config = dict(
    arch='resnet_bottleneck',
    model='image embedding model',
    dataset='capsule endoscopy frames (Kvasir-Capsule)',
    train_examples=42238,
    image_size=32,
    crop_scale_min=0.7,
    horizontal_flip=True,
    cutout=0.4,
    targets=['finding'],
    num_classes=11,
    embedding_dim=192,
    norm='batchnorm',
    hidden_act='gelu',
    depths=[2, 5, 5],
    kernel_size=3,
    stem='single',
    avg_pool_shortcut=True,
    widths=[256, 512, 1024],
    am_softmax_margin=0.2,
    am_softmax_scale=30,
    init='small_normal',
    residual_init='zero_last',
    optimizer='ademamix',
    learning_rate=0.00245,
    beta1=0.95,
    beta2=0.999,
    eps=1e-08,
    beta3=0.999,
    alpha=2,
    l1_shrink=0.01,
    max_steps=24700,
    batch_size=256,
    epochs=149.7,
    lr_schedule='cosine',
    final_lr_fraction=0.01,
    warmup_steps=4940,
    weight_decay=0.04,
)
Rows from block 8 of a small image embedding model, named by matrix and row number. Rows with one number belong to one channel. Each number is 500 + 25 x the weight over its row's rms, rounded and kept within 0 to 999. All counts start at 0. Numbers have three digits each.
After each channel's rows are labels from the 100 images, of 14848, where the channel reaches its highest value: "strongest on" is what is common among them. Only what is clearly more common there than usual is listed. The data: capsule endoscopy frames (Kvasir-Capsule). In brackets: how many of the 100, against the usual share in percent.
# convs1: 3x3 conv (model.blocks.8.convs.1.weight, 256x256x3x3, each kernel summed), inputs 156-207
# convs2: expand pointwise conv (model.blocks.8.convs.2.weight, 1024x256x1x1, transposed), outputs 171-227

convs1.194:399518498461502501479519492532500516458444507513474489502472504460515497406504512490502485511504482510485501528538491513475472474520475468498498555500505507
convs2.194:487477488482485478497513481490462483498466507491502504476480513509484512468500496531497510489500443503502497499483527559500495511491485533462511478494498576511496476500498
strongest on: finding: angiectasia (39 vs 1.9); finding: erosion (27 vs 1.1)

convs1.28:522483510504447511505508436526505515516507458483489501506492511472527480496501514522490502532529488478486495461512501488480511529494510489510452508460452491
convs2.28:463466473492520539502460582499489516528475502510504487501517451517488509465503513550529544509478496495495485494498501500479475432489506533485505495498446508483516514486534
strongest on: finding: pylorus (34 vs 3.4)

convs1.166:450480490480491526449496482499447478471491494494512469501509489463477475492470490463484501496481472480488503524488483506516487523496506452464458456502503474
convs2.166:458509500489510501533522505508506518524504504506529495442494496504475451507488491544495526509502505514506497500488503509506485481500465490497488467508490486507476505513504
strongest on: finding: pylorus (33 vs 3.4)

convs1.251:492514451497503467465460495510481484449469511513504477482520496476490530483493497502496488467480522534472508493472484519517428482499452515504463491502515485
convs2.251:468471497507485514548460500510493490504499548494500501459478515514497503471484532532550548438496488497529489527496495484506495495510503511499502528458493495490516512472498
strongest on: finding: reduced mucosal view (32 vs 6.2); finding: pylorus (31 vs 3.4)

convs1.252:502520472498489513528527517520486484519489473469497532500499501479517502480488505496530539479487495513511494511494484533512469539517507534515478506514484509
convs2.252:495504499546504493500425471551512477487478444491458572483499523512566505507497509508497507486518454461491490474461525485496492469490510506561500474497489501494485504500478
strongest on: finding: ileocecal valve (93 vs 8.8)

convs1.62:499496508512506473512532491498498501467508471498508480473491500479475501478506486484475508477519518466491492496498491485507500490395487512481479488479482481
convs2.62:480502467449498492448480471506467504508505545536501498473475499501446498516415530499492511549490535503511500493495513472489537470550501517538494470545470504515514500451501
strongest on: finding: pylorus (44 vs 3.4)

convs1.135:482495507499542511490546498510532511504489483503497490509508509473462446433505505504548486462507516527491482520501522516483503478481477490493465470500523519
convs2.135:498476504532494502498508477514519494564484499490488497502500504489485499493529523474486509506491487503417526505482503515496461492453511501511471505498492499506453475504448
strongest on: finding: angiectasia (30 vs 1.9)

convs1.246:543515481531507509540515484470482466492490540440463510451531503478533489455472494454525470511536494474494497488526518491534511499509516507497493503477474474
convs2.246:528496499509500488490473549550490498439495518458492513480507500459491517477477501538489479501470518482503537531489480501501461514495520538489525463494453560487470513438538
strongest on: finding: lymphangiectasia (29 vs 1.3)

convs1.1:453494452484516538516485488479506494457486444514479471479493516450474534493491501506502480467465518520484485482493499490479477479503428519525500468471480504
convs2.1:508533495493517546499487442505495497482508507493529545506534461500490520493526498508512500486545495470546401498537503521477529460481467481494481523434502517477509543521485
strongest on: finding: reduced mucosal view (75 vs 6.2)

convs1.74:507445512498490478503449488479510486504534501486477488489500461520518504461504507506474517515502508514467510498481497529502508504520497497497511510473472510
convs2.74:473491485508526491479533484476507443511519453496541482498518548438447483489518501491525476517550500510433498494471507504500501507520468440511488509498545517494496500511506
strongest on: finding: ulcer (29 vs 1.6)

convs1.157:496491480538508505447501483516500503472516510489465527526485467497503528501499520524528481517482461462498494519541522495527483494477490521511491514478464532
convs2.157:505507460509502535485516528507516441495487532506512519483485468425527501486529503517508531481455488448490504514494446470503483480482521528447498496507486501485519527479480
strongest on: finding: ileocecal valve (53 vs 8.8)

convs1.244:516522480500496471528467497505470500504487476516472490508497535488525495516491518510485506484501518507514505543499499517488500456487516460524469552515509489
convs2.244:515517495509490483471448491530502460548490541504499496480504481531498514499505500521476516489448471494489497463509522452462518510533491514484522479499473453499511499536435
strongest on: finding: reduced mucosal view (44 vs 6.2)

convs1.175:496526518493514509469497494448514496516505495461472467497490531506443481507517488492510448497487477484498491475508515502499541468507438490474499428476472484
convs2.175:509503494500494498486524477498469500517507520567488516492511519511499493552500523506506493533522503464544430500494502527475512492499501496518503555530503499463466523469493
strongest on: finding: ulcer (39 vs 1.6)

convs1.191:534502502479481440479453431530477529493501490495503495526513475470507472423524529519500490520521478493494471522498485494525486509460509479477480512497501479
convs2.191:462500518507500498624495485472556494502500473472526499503536500551497532477492486505510496486494509466543469505496494483513554523523507495547560485502501500512504506500505
strongest on: finding: ileocecal valve (34 vs 8.8)

convs1.86:491516491491469486533502476511499534509516476502536474506492473477521498488490484513482502495519520490539489518512456542487525516458509520549451522570505496
convs2.86:526475506486489499574463496499507470498505490500500505507537488501428501500518516500507509493521500487501461477500459499538441505482494485495515500521497485479500492504498
strongest on: finding: blood fresh (35 vs 0.9); finding: pylorus (34 vs 3.4)

convs1.117:446540500468517517475532491502497498446494487496487479503491500471498482446501513476510477458506504543481473517543489491478476491482463467474498504517491467
convs2.117:483476463516459486454514495482513469526464530486493425503489501489466484488469530518503476502487428506488512499479512522536529531502515529500500493478500536499475502495488
strongest on: finding: angiectasia (40 vs 1.9)

convs1.113:498486502515504517501502511491509491494526467520477492499504500521464464458469502516488485464463509514463511514528476480516462473471501490462519469459508478
convs2.113:497503496528498498493530500404497501519541492500496507493499473505491535490487519482500523495510502456501436453522490512500517500503473522467532487472476506537500517509521
strongest on: finding: pylorus (44 vs 3.4); finding: angiectasia (31 vs 1.9)

convs1.93:489490531476504496475472505463504488528504494485495497515530516507457519451515497512524477495468467492486476519490461513487520448528463465485503489498495496
convs2.93:500511544467453505497590514505492519510516502507526498492525509504460490530458618490503528485507532478485437494482513504499496522498528556450486514458491502507499489546504
strongest on: finding: ulcer (40 vs 1.6); finding: angiectasia (29 vs 1.9)

convs1.242:509481505475509474503499466506515503545453478508474479522496456494473506464513499503482497483478486484488501434466512489491518488476496491479485503442489437
convs2.242:397516513516491525552499525516475504461505517518509515503494536497522474502491474535503503527525560527534488504492503502497519481472453480502502461494498498489488511480498
strongest on: finding: ileocecal valve (47 vs 8.8)

convs1.90:537498489485519499497471515477476455527513462514500516493488507500496516434501480497511490498466482511501505508527469476445516486498503459484492529510504477
convs2.90:513503423499505517454506487515495519546513518500517491501502498499427475480504505499503515492505516526479472443506497499496431502544529548533499556479513523513525524506513
strongest on: finding: angiectasia (45 vs 1.9); finding: ulcer (30 vs 1.6)

convs1.198:480494504481507447485500482464470444505515437523488486471513450462478536491498478505474501537494482498456492498491514431512499490485502493479460447492492478
convs2.198:502499481505499516509440519523478499454490562491554503507536497516514502494524482503516554477509500503498485490497484501499434487476498483473480517506502506465506501487503
strongest on: finding: angiectasia (25 vs 1.9)

convs1.102:461445521498434425482448469520498512452484506462507471494520527510488505502503489521495474516485507463490510513507424486462498488508503436445500501516510471
convs2.102:516487562503488477550464505482526489475502511500522514501501491433508523486524506522509478499516501484548419519506403497491455450499489488482501500557504513493501495529513
strongest on: finding: ileocecal valve (28 vs 8.8)

convs1.220:474477493494505432518507482503478463470507511523465485499510483487473538453479499519450477484478529449462499492510469472493505477460470545504486518500475460
convs2.220:467529481494515486572460492525495515484496493496509504484476513529483508513512482560479482533561537496537491509467536534517492490471487500516493492476487474502510448500512
strongest on: finding: ileocecal valve (39 vs 8.8)

convs1.126:465497508490508526504521452494504471478503418510439497495506407513499456519526502488471513558487515517494499470524502528512456556441519508462498501513467494
convs2.126:465500532481501515509506512482506503492548499510509484525505506498493494534500555500493499506505516509510504577500513501521500540490481483501502484501499500485489485469537
strongest on: finding: angiectasia (58 vs 1.9)

convs1.67:519522448484492538483485528524477541487463493487457478501500485489543517558528490482508493495553493488454499521520505563427479506512460469491493478512523492
convs2.67:489427460480509516498492468501495463505472547491509499500480487504527548511535501475535517526449499514548506518482491428500500483529553511540522548515512520527514502529416
strongest on: finding: foreign body (28 vs 1.6); finding: reduced mucosal view (25 vs 6.2)

convs1.214:493524510508504427483457490529509488503507503485527516467506487502504470451496502488481465506465463461468498490522489493526508503386476488474499498497497459
convs2.214:449489521488460501565484500473514499498513499520502494495510491493493494505486508530505498564500500436535507528495496500519493492496485500519524507497501508562481500533506
strongest on: finding: pylorus (28 vs 3.4)

convs1.227:450482488496471501505517490500497523495486543476466488518501466499569483503498514516479545490545445490478512493475492495517546545531525504500504542470493547
convs2.227:493503483523555506504462505504512549491468529498506471492510485498482510507478478475496563509494486500542499532481497467505469501466503530518555483524489427527493497468491
strongest on: finding: reduced mucosal view (37 vs 6.2)

convs1.162:521501503478503473460440504513483502503492507485447494503471484499526499497503506522487508499495464457481505471478511516466500483518473508500499531469499498
convs2.162:499486501501507512503497499471508492506502553505499508485501500509513536498513496496595492513458496474496469553476505438485492483511506482505500540512525488498499527523458
strongest on: finding: reduced mucosal view (37 vs 6.2)

convs1.190:508512505474490477483488455536484542481463489484451503506477484479515471489520525515494522499516499525466467491500471484501478492500516504459470524483498512
convs2.190:466476512499547511502482523519523541546498491460503561538505500500486481489483503507522508476480504512493516500446507521521483502505504487466505497504516490451497465494504
strongest on: finding: reduced mucosal view (40 vs 6.2)

convs1.0:502487480509491533507478521501489500465467492499502519495510517477531532520491501525491493471485525472465450490454464493479502494449523513441505484519514457
convs2.0:545463486508456464486529441485515479540506489493524527481478486499484538503500478482501497526505501492566498491450525479507496399498463497495467466537478499498499485502511
strongest on: finding: lymphangiectasia (32 vs 1.3)

convs1.48:528489460502492491492501480462499447508490497511495537510497479469502489510514498529513497544473488502469499458501467484493512464445517511505483494453482457
convs2.48:540453495534449486501481498490501500492516514500492470505518500494442545483501519504538465520470482514511517511505491436506500520499491530512511477498442475534508534488536
strongest on: finding: lymphangiectasia (27 vs 1.3); finding: foreign body (26 vs 1.6)

convs1.222:471481478500502455501449499518458505489444494486461508487523534478498499460506524484514495529500513495519473535496494480523478518510520491439487483511505537
convs2.222:474440487520500498548509490465497506508521528495499500496526512498498508505456491494535453549514500502518485500468503500505494518442506498521521486467523442498502507491497
strongest on: finding: reduced mucosal view (32 vs 6.2); finding: ileocecal valve (26 vs 8.8)

convs1.239:481492539537508490463462509471548489491523527407493503527519503523497480483528505512528502545518489458487440494492488549518507517495447490459534496538489513
convs2.239:485567500493511499503552501499555475447496428521501479500456514467461421526509509516490480502494532496484513475503481525498528500451501540479500506445509511477474495463503
strongest on: finding: reduced mucosal view (34 vs 6.2); finding: ileocecal valve (33 vs 8.8)

convs1.163:469508505481462523516490512500501482485479479501514509509493496505467502524495487516483427502452528430496503503526415491371488448492472491490510492480505494
convs2.163:494524527500460502508475484432474492461503504495500499486498500418478523459487550494508480493527508464520494496495464524499491471520457503518491494529501478527502482482501
strongest on: finding: ileocecal valve (26 vs 8.8)

convs1.217:564518510539502449507500494506498493464465468521470502486453497492506450501502469523508467505486498499479474469516440521457474457421547462477493480490502467
convs2.217:460441519453498508500506521502485556503535503451493492523563502476485564448523551484509504478500485511543465503476537502504488481496514515503509502500484509499522463513495
strongest on: finding: ileocecal valve (25 vs 8.8)

convs1.131:498522506489509498449524500480484473472504494462498491472501517490420495469487498506510487471412487509508497502507488501517469458509479529505488437502502517
convs2.131:515502503499523502477522467506495504507465494502441500500498499488501497487492496518531485481531504510497500506491529515478476487524488498481528491507505518502460537508485
strongest on: finding: ileocecal valve (71 vs 8.8)

convs1.211:519508520470497498500465454495502491514497465515497477465441458492463516433502464427499499502479507512476523477498492517453526457388507469487475475488494503
convs2.211:507518516505491488571510469498537480503527486478501502534464486523515533540431487501493500491501486451545464503520457500483486491505451549541494504496452500488496490458480
strongest on: finding: angiectasia (27 vs 1.9)

convs1.133:515516532521460497497475472464505506516506456499467523507539460491486493510512472505479497492492492516491489499544467468501523503453496508516494510531510464
convs2.133:497462560498500447491482481508557502528496500491517512519631528512474495513539500482499500489519492505503500479495517512500478533431444504489480466499503514531512493502498
strongest on: finding: angiectasia (37 vs 1.9)

convs1.169:502506487494508497468530477466409522490492493507485551487506518473489488446486511474487502503513486499501497515520503465523470545468525497493440526471455489
convs2.169:480504500349513541498535516500485509499536473520511480503505553521503496497485513458553519500497517497507516504441498500500506504494447535493504502511490514501499478487490
strongest on: finding: angiectasia (36 vs 1.9)

convs1.12:487480504513497483471535512483493474451474508509480469431516509498439459456484480430489503497473493504498497486477505523551466453506505481460506440484483498
convs2.12:493514444470503514506523451491495494502505510500504500501480553506509495462513505516541495498496461499549469534503466518478537443523476530499473506527482497510492501495544
strongest on: finding: pylorus (39 vs 3.4); finding: ileocecal valve (27 vs 8.8)

convs1.33:530495489539520514520507495489488468498569463508474472478477515507479464468459490525492498516460516518499521514497512499541472450506521483461501489474496504
convs2.33:520490502552491500495490493459492495484537503536481493475513476517496467500477527491522540487478510499496465465498515519500415514493504532503508507505494520526474515486509
strongest on: finding: angiectasia (49 vs 1.9); finding: ulcer (28 vs 1.6)

convs1.207:501481493498434530458491494520509505481502514471478510516493497505510491516490531507489523495535439476494500486494496473480498526499481508498500505482480489
convs2.207:504498500467499504500500508494509529492493468568496501519502509466502488506518522499514485510534500486497462492511495500502531482553499494515506515564546510510510505496499
strongest on: finding: ileocecal valve (54 vs 8.8)

convs1.27:456516455471503517490461502515497512460495458435496446495493514462492518493476486513504461430480513477495459481473493510461465499505461496507495475509485501
convs2.27:494494509487500537513500490501496507486523491486496516497568499500471501487494511507509499488548506509486416499502541525500502495496496520438497494455513478516509503512490
strongest on: finding: reduced mucosal view (89 vs 6.2)

convs1.149:497493520493494521500516503502511519520506477488473486484505511494541463482518515486485496516516465490480530484483513486514506499546512464430500524487475501
convs2.149:483483454529518493527506490491503511486500500411503499483467507482500527500471492502459538486499505497510485500435422540500477498491500542500473489496458449513510498511519
strongest on: finding: angiectasia (53 vs 1.9)

convs1.31:513494507467485503513538486517513543492469495517479498481471491481528503465500518496482500485531497553475519460540492527509495499492512482511513503500494529
convs2.31:496486514512541439519474483520520505485508503486448507504500501490502537479473516497472576485507476513534478504491494523518484504478476516490497477496500501514457502514490
strongest on: finding: angiectasia (35 vs 1.9)

convs1.15:447476472481512472518464458495474495527494505536471502513528486471488515498468481490457517442463521489513477530524499472538511502487513521498496485504504450
convs2.15:498471527496474500477502454524489518486498506504514511452519494536464484532508449503504553511485511518495494505418512543500520501487486517503511447520509470517496449444514
strongest on: finding: ileocecal valve (55 vs 8.8)

convs1.79:515538511474514526487486498501499503506516410507470498468463470505474492519500514495455507499507449530492500522529527451498478485481497487493471515504467490
convs2.79:504514525493511488459483513513500494502511564505500538523499513499503510515531494529512500507498512531503500513503500500495497456541473504500426513527488500502501569517507
strongest on: finding: lymphangiectasia (27 vs 1.3)

convs1.11:527494497496483495494491508457507466507494515473493521455479476504460515482488496485481495520467498492492460483513497447511512483525491477489511441478479511
convs2.11:507475507507446477491488466513576456540488498494519466515511523552501481459500492503507536476477497500496498490497515497500519492495500489515488501500495533579521495504472
strongest on: finding: reduced mucosal view (32 vs 6.2)

convs1.101:479489490483496441500456424514495470501480467517492480502508484483444503446514488472494485508471497477501484492470510461513542475450495516517482479484508477
convs2.101:495520516517496498554487486499569503470482503491504495525554486502473508510491499456502549472494483502490463460466494500498536500448510513549483522501501521519501484502493
strongest on: finding: reduced mucosal view (42 vs 6.2)

convs1.91:514506505556511462455522495475485501461499513460459519495500487496474438520506491425514482508504470524511489472442540503532486487454437480415487454446489521
convs2.91:500454499492502501500501442535498514539507515550497512543427496549500529507456484507479475469445486520500500552504500485492497511487522500524516506516483496501494496425492
strongest on: finding: reduced mucosal view (49 vs 6.2)

convs1.71:493478504498485397478473476447490444421469484524504494538483477496475501476503488509510484532480507532488474488510479474494459479408482496490481517463491503
convs2.71:494507473496428497507490481493552468501530500479497502525489499502464509502516516555495507502558502442537507541497499492472496445468473495513508475504524502538503493495500
strongest on: finding: ileocecal valve (28 vs 8.8); finding: ulcer (25 vs 1.6)

convs1.78:478498513487524527473509514428522439512515489523512441506485498499502527526496480461516497482485504479489513452450506485498517510524489525504506488488503501
convs2.78:465493452506461484501434506459519487540453468507508486502500518480500503507489485520507521520483500519496497498480517506538500493489503490574500503508511445486433519501500
strongest on: finding: ileocecal valve (27 vs 8.8)

convs1.129:517502506488515503456429509459512476519481501503487495494533497497482501503462482528496503459458493455460464544504502497498489481546499452495515470500501520
convs2.129:515502504497542461462527435528500506541498498477495497481492535495508474518489534495507575482501501500447400456496514500488496518509506531447487524474534523537475496501507
strongest on: finding: angiectasia (55 vs 1.9)

convs1.144:508489500496500519482506490563504513512504490458439442515480462508476457502499516486488480489489465459468509487512512501504507502515498448494499495472502490
convs2.144:491505459486499535510492497515503501438557565450500524514501483540496507543491515505487532512584519500542502493499467527479533449459483500469483505501497481486497484543505
strongest on: finding: foreign body (34 vs 1.6)

convs1.170:545500499507421542524454508522508462477487492528460517501508438510441489499495498506446493502465518486476530515498447431481486459455537495515504517475484508
convs2.170:496471499513482500490514506507506541550498482485511502508560508504491505499484487499502476395506499490498494492498534482479505511503455500441504521539562545501510479502498
strongest on: finding: foreign body (28 vs 1.6)

convs1.112:530540515510501422468471503501466494473485497455471485475490517508494486492495499520512445503482496504511482502485463493492499493499502469491512500492504520
convs2.112:526475507484467498542489505519500517495503503495480493494516509487505502496500503482488501475490498498503423529488493506515480502509506533485502460512500497513505498501483
strongest on: finding: ileocecal valve (45 vs 8.8)

convs1.201:455537503501499478492520513497478531476506512500491517477490542492440492459504500463500505496516507495507490516495500527500505465479474523492474446515482493
convs2.201:471486451457498525517501472516479490492492585505495522483472509498548557490506509504506473498526540502492476502499479498475491429520488499517513497527514461492503538512484
strongest on: finding: ileocecal valve (46 vs 8.8)

convs1.233:431456497499483490522517439495506494496422476503489483482526482467496420470508499505490512510489500523476472517500496442541489497459493508512464529487470516
convs2.233:443511499498559500465468506525519502494503496488529481510480491510447502494583502516514522533515483503497516535502475497500494502492510515552507501509498509523510526510556
strongest on: finding: reduced mucosal view (48 vs 6.2)

convs1.111:490498506443489502476502519499476503451490496479494522475474489501456513492486488507490500484443467484493498510481408500459433458469481503491496491493498486
convs2.111:500547561501508503496470481504509537480507479504498566513505514507567489501500483502499497465535519506493487457496499502489485504500466488435488499498500444449510476505504
strongest on: finding: ileocecal valve (67 vs 8.8)

convs1.120:501539503488476488514509517482495521490501474496481499456500473480508488509503510490481523485522519521464496505501498528494493539481501482517510507511462496
convs2.120:496490514510498533495499478471567516505520495501509500519530512520498507469503525485496476508524473535495546525469447533511484500548498528525515559491538504491509493488503
strongest on: finding: angiectasia (71 vs 1.9)

convs1.16:508499511492522478485490531497484515508520476505489497493503530527489500416486455496505485525476512495463509503480483522489516483513506480460516521509507478
convs2.16:519472499520502514485500497476504503495502502511464507505531494487487552485495499480523524492495506511502469486500475518500506532483471551496499512504484526518514491507503
strongest on: finding: ulcer (34 vs 1.6); finding: angiectasia (25 vs 1.9)