config.toml
crop_scale_min = 0.7
activation = "gelu"
avg_pool_shortcut = true
am_softmax_margin = 0.2
eps = 1e-08
batch_size = 256
Rows from block 8 of a small image embedding model, named by matrix and row number. Rows with one number belong to one channel. Each number is 500 + 40 x the weight over its row's rms, rounded and kept within 0 to 999. All counts start at 0. Numbers have three digits each.
After each channel's rows are labels from the 100 images, of 14848, where the channel reaches its highest value: "responds to" is what is common among them; "patch colour" is the nearest of a few named colours to the mean colour under the peak. Only what is clearly more common there than usual is listed. The data: capsule endoscopy frames (Kvasir-Capsule).
# convs1: 3x3 conv (model.blocks.8.convs.1.weight, 256x256x3x3, each kernel summed), inputs 52-103
# convs2: expand pointwise conv (model.blocks.8.convs.2.weight, 1024x256x1x1, transposed), outputs 57-113

convs1.111:426347503411489493496546383533505488498490490505480504445487488418426536475511473445478462486374481429527470464489514494440501506506473514513420479502473472
convs2.111:497498497483476464502463538449523525514478535427507529456534497498468493493580440409500373498481450493504488499537505486445504501459480503532515502645502450495474481472443
responds to: finding: ileocecal valve
patch colour: orange

convs1.169:437546496494487545496498502496477487411488490539533492543479509496399489584477491538535526511501470500532516528455498498520467483525478479479443476487470534
convs2.169:453494496419494469428512499441486516491475484504509472589471508547500529490471523560503520489475453464501481504514465514477469390536547488496451485474492497489527435497465
responds to: finding: angiectasia
patch colour: orange

convs1.30:536459479476431475507504464461489524469567432471478460435531454437538467422463470468509496452466468386443521502453513553483509493473500420477463472467496499
convs2.30:475555501608540460491474534598496546530508575488512495506469468515680496496462478509495489546516517492531387566470502540503532501504554503504494527503511467451545512475517
responds to: finding: angiectasia
patch colour: orange

convs1.44:566553468502470478480432531417532528502503502513560355526362508522479516495461407422540536523448464564502459459534385458503486517476471435539492523438517483
convs2.44:495489534508538512461527529577407477522445503487502489501493496475479515478509493430514498506511479532451524536451464516509519513560577447535448507501532481492454529507444
responds to: finding: reduced mucosal view
patch colour: orange

convs1.248:458469524506492495488561483472459513525474451528543494547437501535444533452470518533536493487522506520451459492489493498466497419500547519517478459470526385
convs2.248:513494497495500504422423390498410513501492431490592503503570468472600498458516495484603510514501499461505472513489543487500507503487521511534497591510535448477462508473487
responds to: finding: reduced mucosal view
patch colour: grey

convs1.113:483496556462454557519478497467497511438506465562498486536512524465520442539416448468539526481487442451507463501463511597476438495481459424534520455497439462
convs2.113:488496502505501499488499549514529502552529502493478574485427499523587491498480485528472531559500502505391502520482547520486444509491455406554464468471476487424599495526509
responds to: finding: pylorus; finding: angiectasia
patch colour: grey

convs1.28:452436460512502503461484436378492392443504473463479540502513493502496504508435553550473478515551506492518526504530482554570529486459498445459485510508546474
convs2.28:498495538486481525529513524528500497553434497508517462541507464519499603554440516539556549450511462525489541474479488512508538500559601504520424539407591528550538580471494
responds to: finding: pylorus
patch colour: pink

convs1.160:487493372519510450410436484490505506456393511374485485488470521489489486481495449371473493511502478498557440501510477401498387579504477448520497515516495504
convs2.160:505485484540553473481432502508507499499443474500526491496500480462498557493498538504478456490485500435538498518528489545500497539473482444505516557592449501529428496476501
responds to: finding: reduced mucosal view
patch colour: grey

convs1.162:473356409456479498478497483531533418502451528425497458488522521496472498461442530439561451506551471515515547505500500480428531503441522421489482497542486480
convs2.162:503529494470483434463526514574519478552491394489588478458483435512503541500480578494440478517457507505496522564503456479508494481429407581508476472456508498426514508461426
responds to: finding: reduced mucosal view
patch colour: grey

convs1.5:535372505481512511535521494533507486518446532512505501453495499485489510503463479447515417498446523435535448445483505475442507508477472523498383480500535502
convs2.5:503485459515473465493560543461497506513489517485522507470519493624542549506580518493493500508488456523499483442506617545461529420521553460558534552674481416496455459493512
responds to: finding: ileocecal valve
patch colour: orange

convs1.120:483519498503420470426411519467469406472516447513487394512478487465522497511485466513523480508540465464516533532503495484507469545542516549533470402409312496
convs2.120:508444504527451495507544456502499562502498488425540416478536605451447560490533566489516464571534475529541503500478600496522468523533498492514468477521504601500469483545454
responds to: finding: angiectasia
patch colour: orange

convs1.16:430490543500416562509466517498513510365470484515455459456471452512495481503447524532445514481480482457512450484498456463517479526411469491485462563507509509
convs2.16:563534505490514485503489505504501475505491506523501524481483479588508492502479501505447539537501473447488497491411590515498504506509525572506475511437472501396653485515570
responds to: finding: ulcer; finding: angiectasia
patch colour: grey

convs1.67:500443535502459514484464465455528472551488480502468483448513461531460585452525484436513393519523412480531540509552459454483494508476556447526483449480496442
convs2.67:513511503471545515457499407558538496492590461501515452517508478567519486517520485499510508524458537511439486584493529517535525417476481503511527459504473419502574614510440
responds to: finding: foreign body; finding: reduced mucosal view
patch colour: orange

convs1.201:493507477479473509526496382468569505507461500500528530504508452370485578563501425453526490511436525497526467486553448507401513493524444504531495529490463469
convs2.201:473437530529471502460490507496435572501530528447546534509506596545504527582550582457551433502510455474593494482453554537606522500554618544582499499495537502432492491495513
responds to: finding: ileocecal valve
patch colour: orange

convs1.238:511479489483483525497537459542567465502499477496540455505464496534509442474512492483535430463469531480494439437472493480487519364548445513426395478537494514
convs2.238:469568459431556499537510542498512499521510496486459541493555478501616499506491469501476556490490542553491426559491504551520568511449498402492533521550505606546479490437481
responds to: finding: ileocecal valve
patch colour: orange

convs1.214:484473477473563507465431423516438548519512549507483467497509503512512523488468510482474525518460509517451506496488512533536474498508498514489527507457502480
convs2.214:519496332474396424499483483501457523500439525516498500517476487488458521513494507479498534492531506461501559452506510481498500469489431525517535517511349479487512488493495
responds to: finding: pylorus
patch colour: orange

convs1.78:483559510498522457495563537500524517475463542483498485517496529512524490501528546437498551500459507517488514485416479532422524532396475493523585520451525446
convs2.78:506524483597427468544568501431496499483492476557498488483492563512515512477492446492472514480509593495476431563440495495470531487541438488515487393503492440450531493514476
responds to: finding: ileocecal valve
patch colour: grey

convs1.144:513489516508461522487435534498488476496523487470476500482469474518503530361543490502434500509538525507458510504502384478526491463484542478368465531492513525
convs2.144:509509504499530480496485485541458477500497549415500558631511504514519529519539582472505493591499364494492509499486502499486517498586514475572441562563507530481509565501575
responds to: finding: foreign body
patch colour: pink

convs1.191:537483461489498476435464432482497487575447506531471441492500496515476526466570473521473498529492514501458492494528509446516472459556534510431509488552471454
convs2.191:534491441502447412498493516484538455534490483501503499550476491479499497431561505447501493501492518492524515536498532498494480516456485494576561495495461528486549498492472
responds to: finding: ileocecal valve
patch colour: orange

convs1.108:532518484586520403505422568494584514491474533533552460532514506473523449535512520512540485536493476482488514434508484487488355435501480490544515507470541510
convs2.108:487497503508406490535478507569367460488561500494511467501477532599502484505519502502506504510487511415529498433620500567498519572636493508584473495499485585484479479509503
responds to: finding: reduced mucosal view
patch colour: orange

convs1.117:461490534515467502450470411471496503467510446503495466493371488492515491508534492557539476496488480474495411506510446518521483523488502535510444511463449485
convs2.117:506488480467512504483569463424496475530529526487533482499499472524571456475518511512471501444501545464500501565511451466458520500527491509505500500496519511477584465498499
responds to: finding: angiectasia
patch colour: orange

convs1.96:535514474499462457468491489507540530461504496509503411529524507317465540524450459509526483533524541505512419410571419487456489519497452483568519475466480485
convs2.96:429492540587475553491489506501468518514554497464518499489467486541496533627503527514578444482501496465533512500428453501603605512608517477556516483491551516478482536504448
responds to: finding: ileocecal valve
patch colour: orange

convs1.82:469435531511519478515473509470509471441486499522528509521556525522433406510487560564537425483519487510491539464521505449444513503535498533511483496506502419
convs2.82:441551475522498538493474486483396508461491422495523451500497531500519555475564481505539412520508491527443498503502503498499515499469477573504500506490493472469437501482495
responds to: finding: reduced mucosal view
patch colour: grey; orange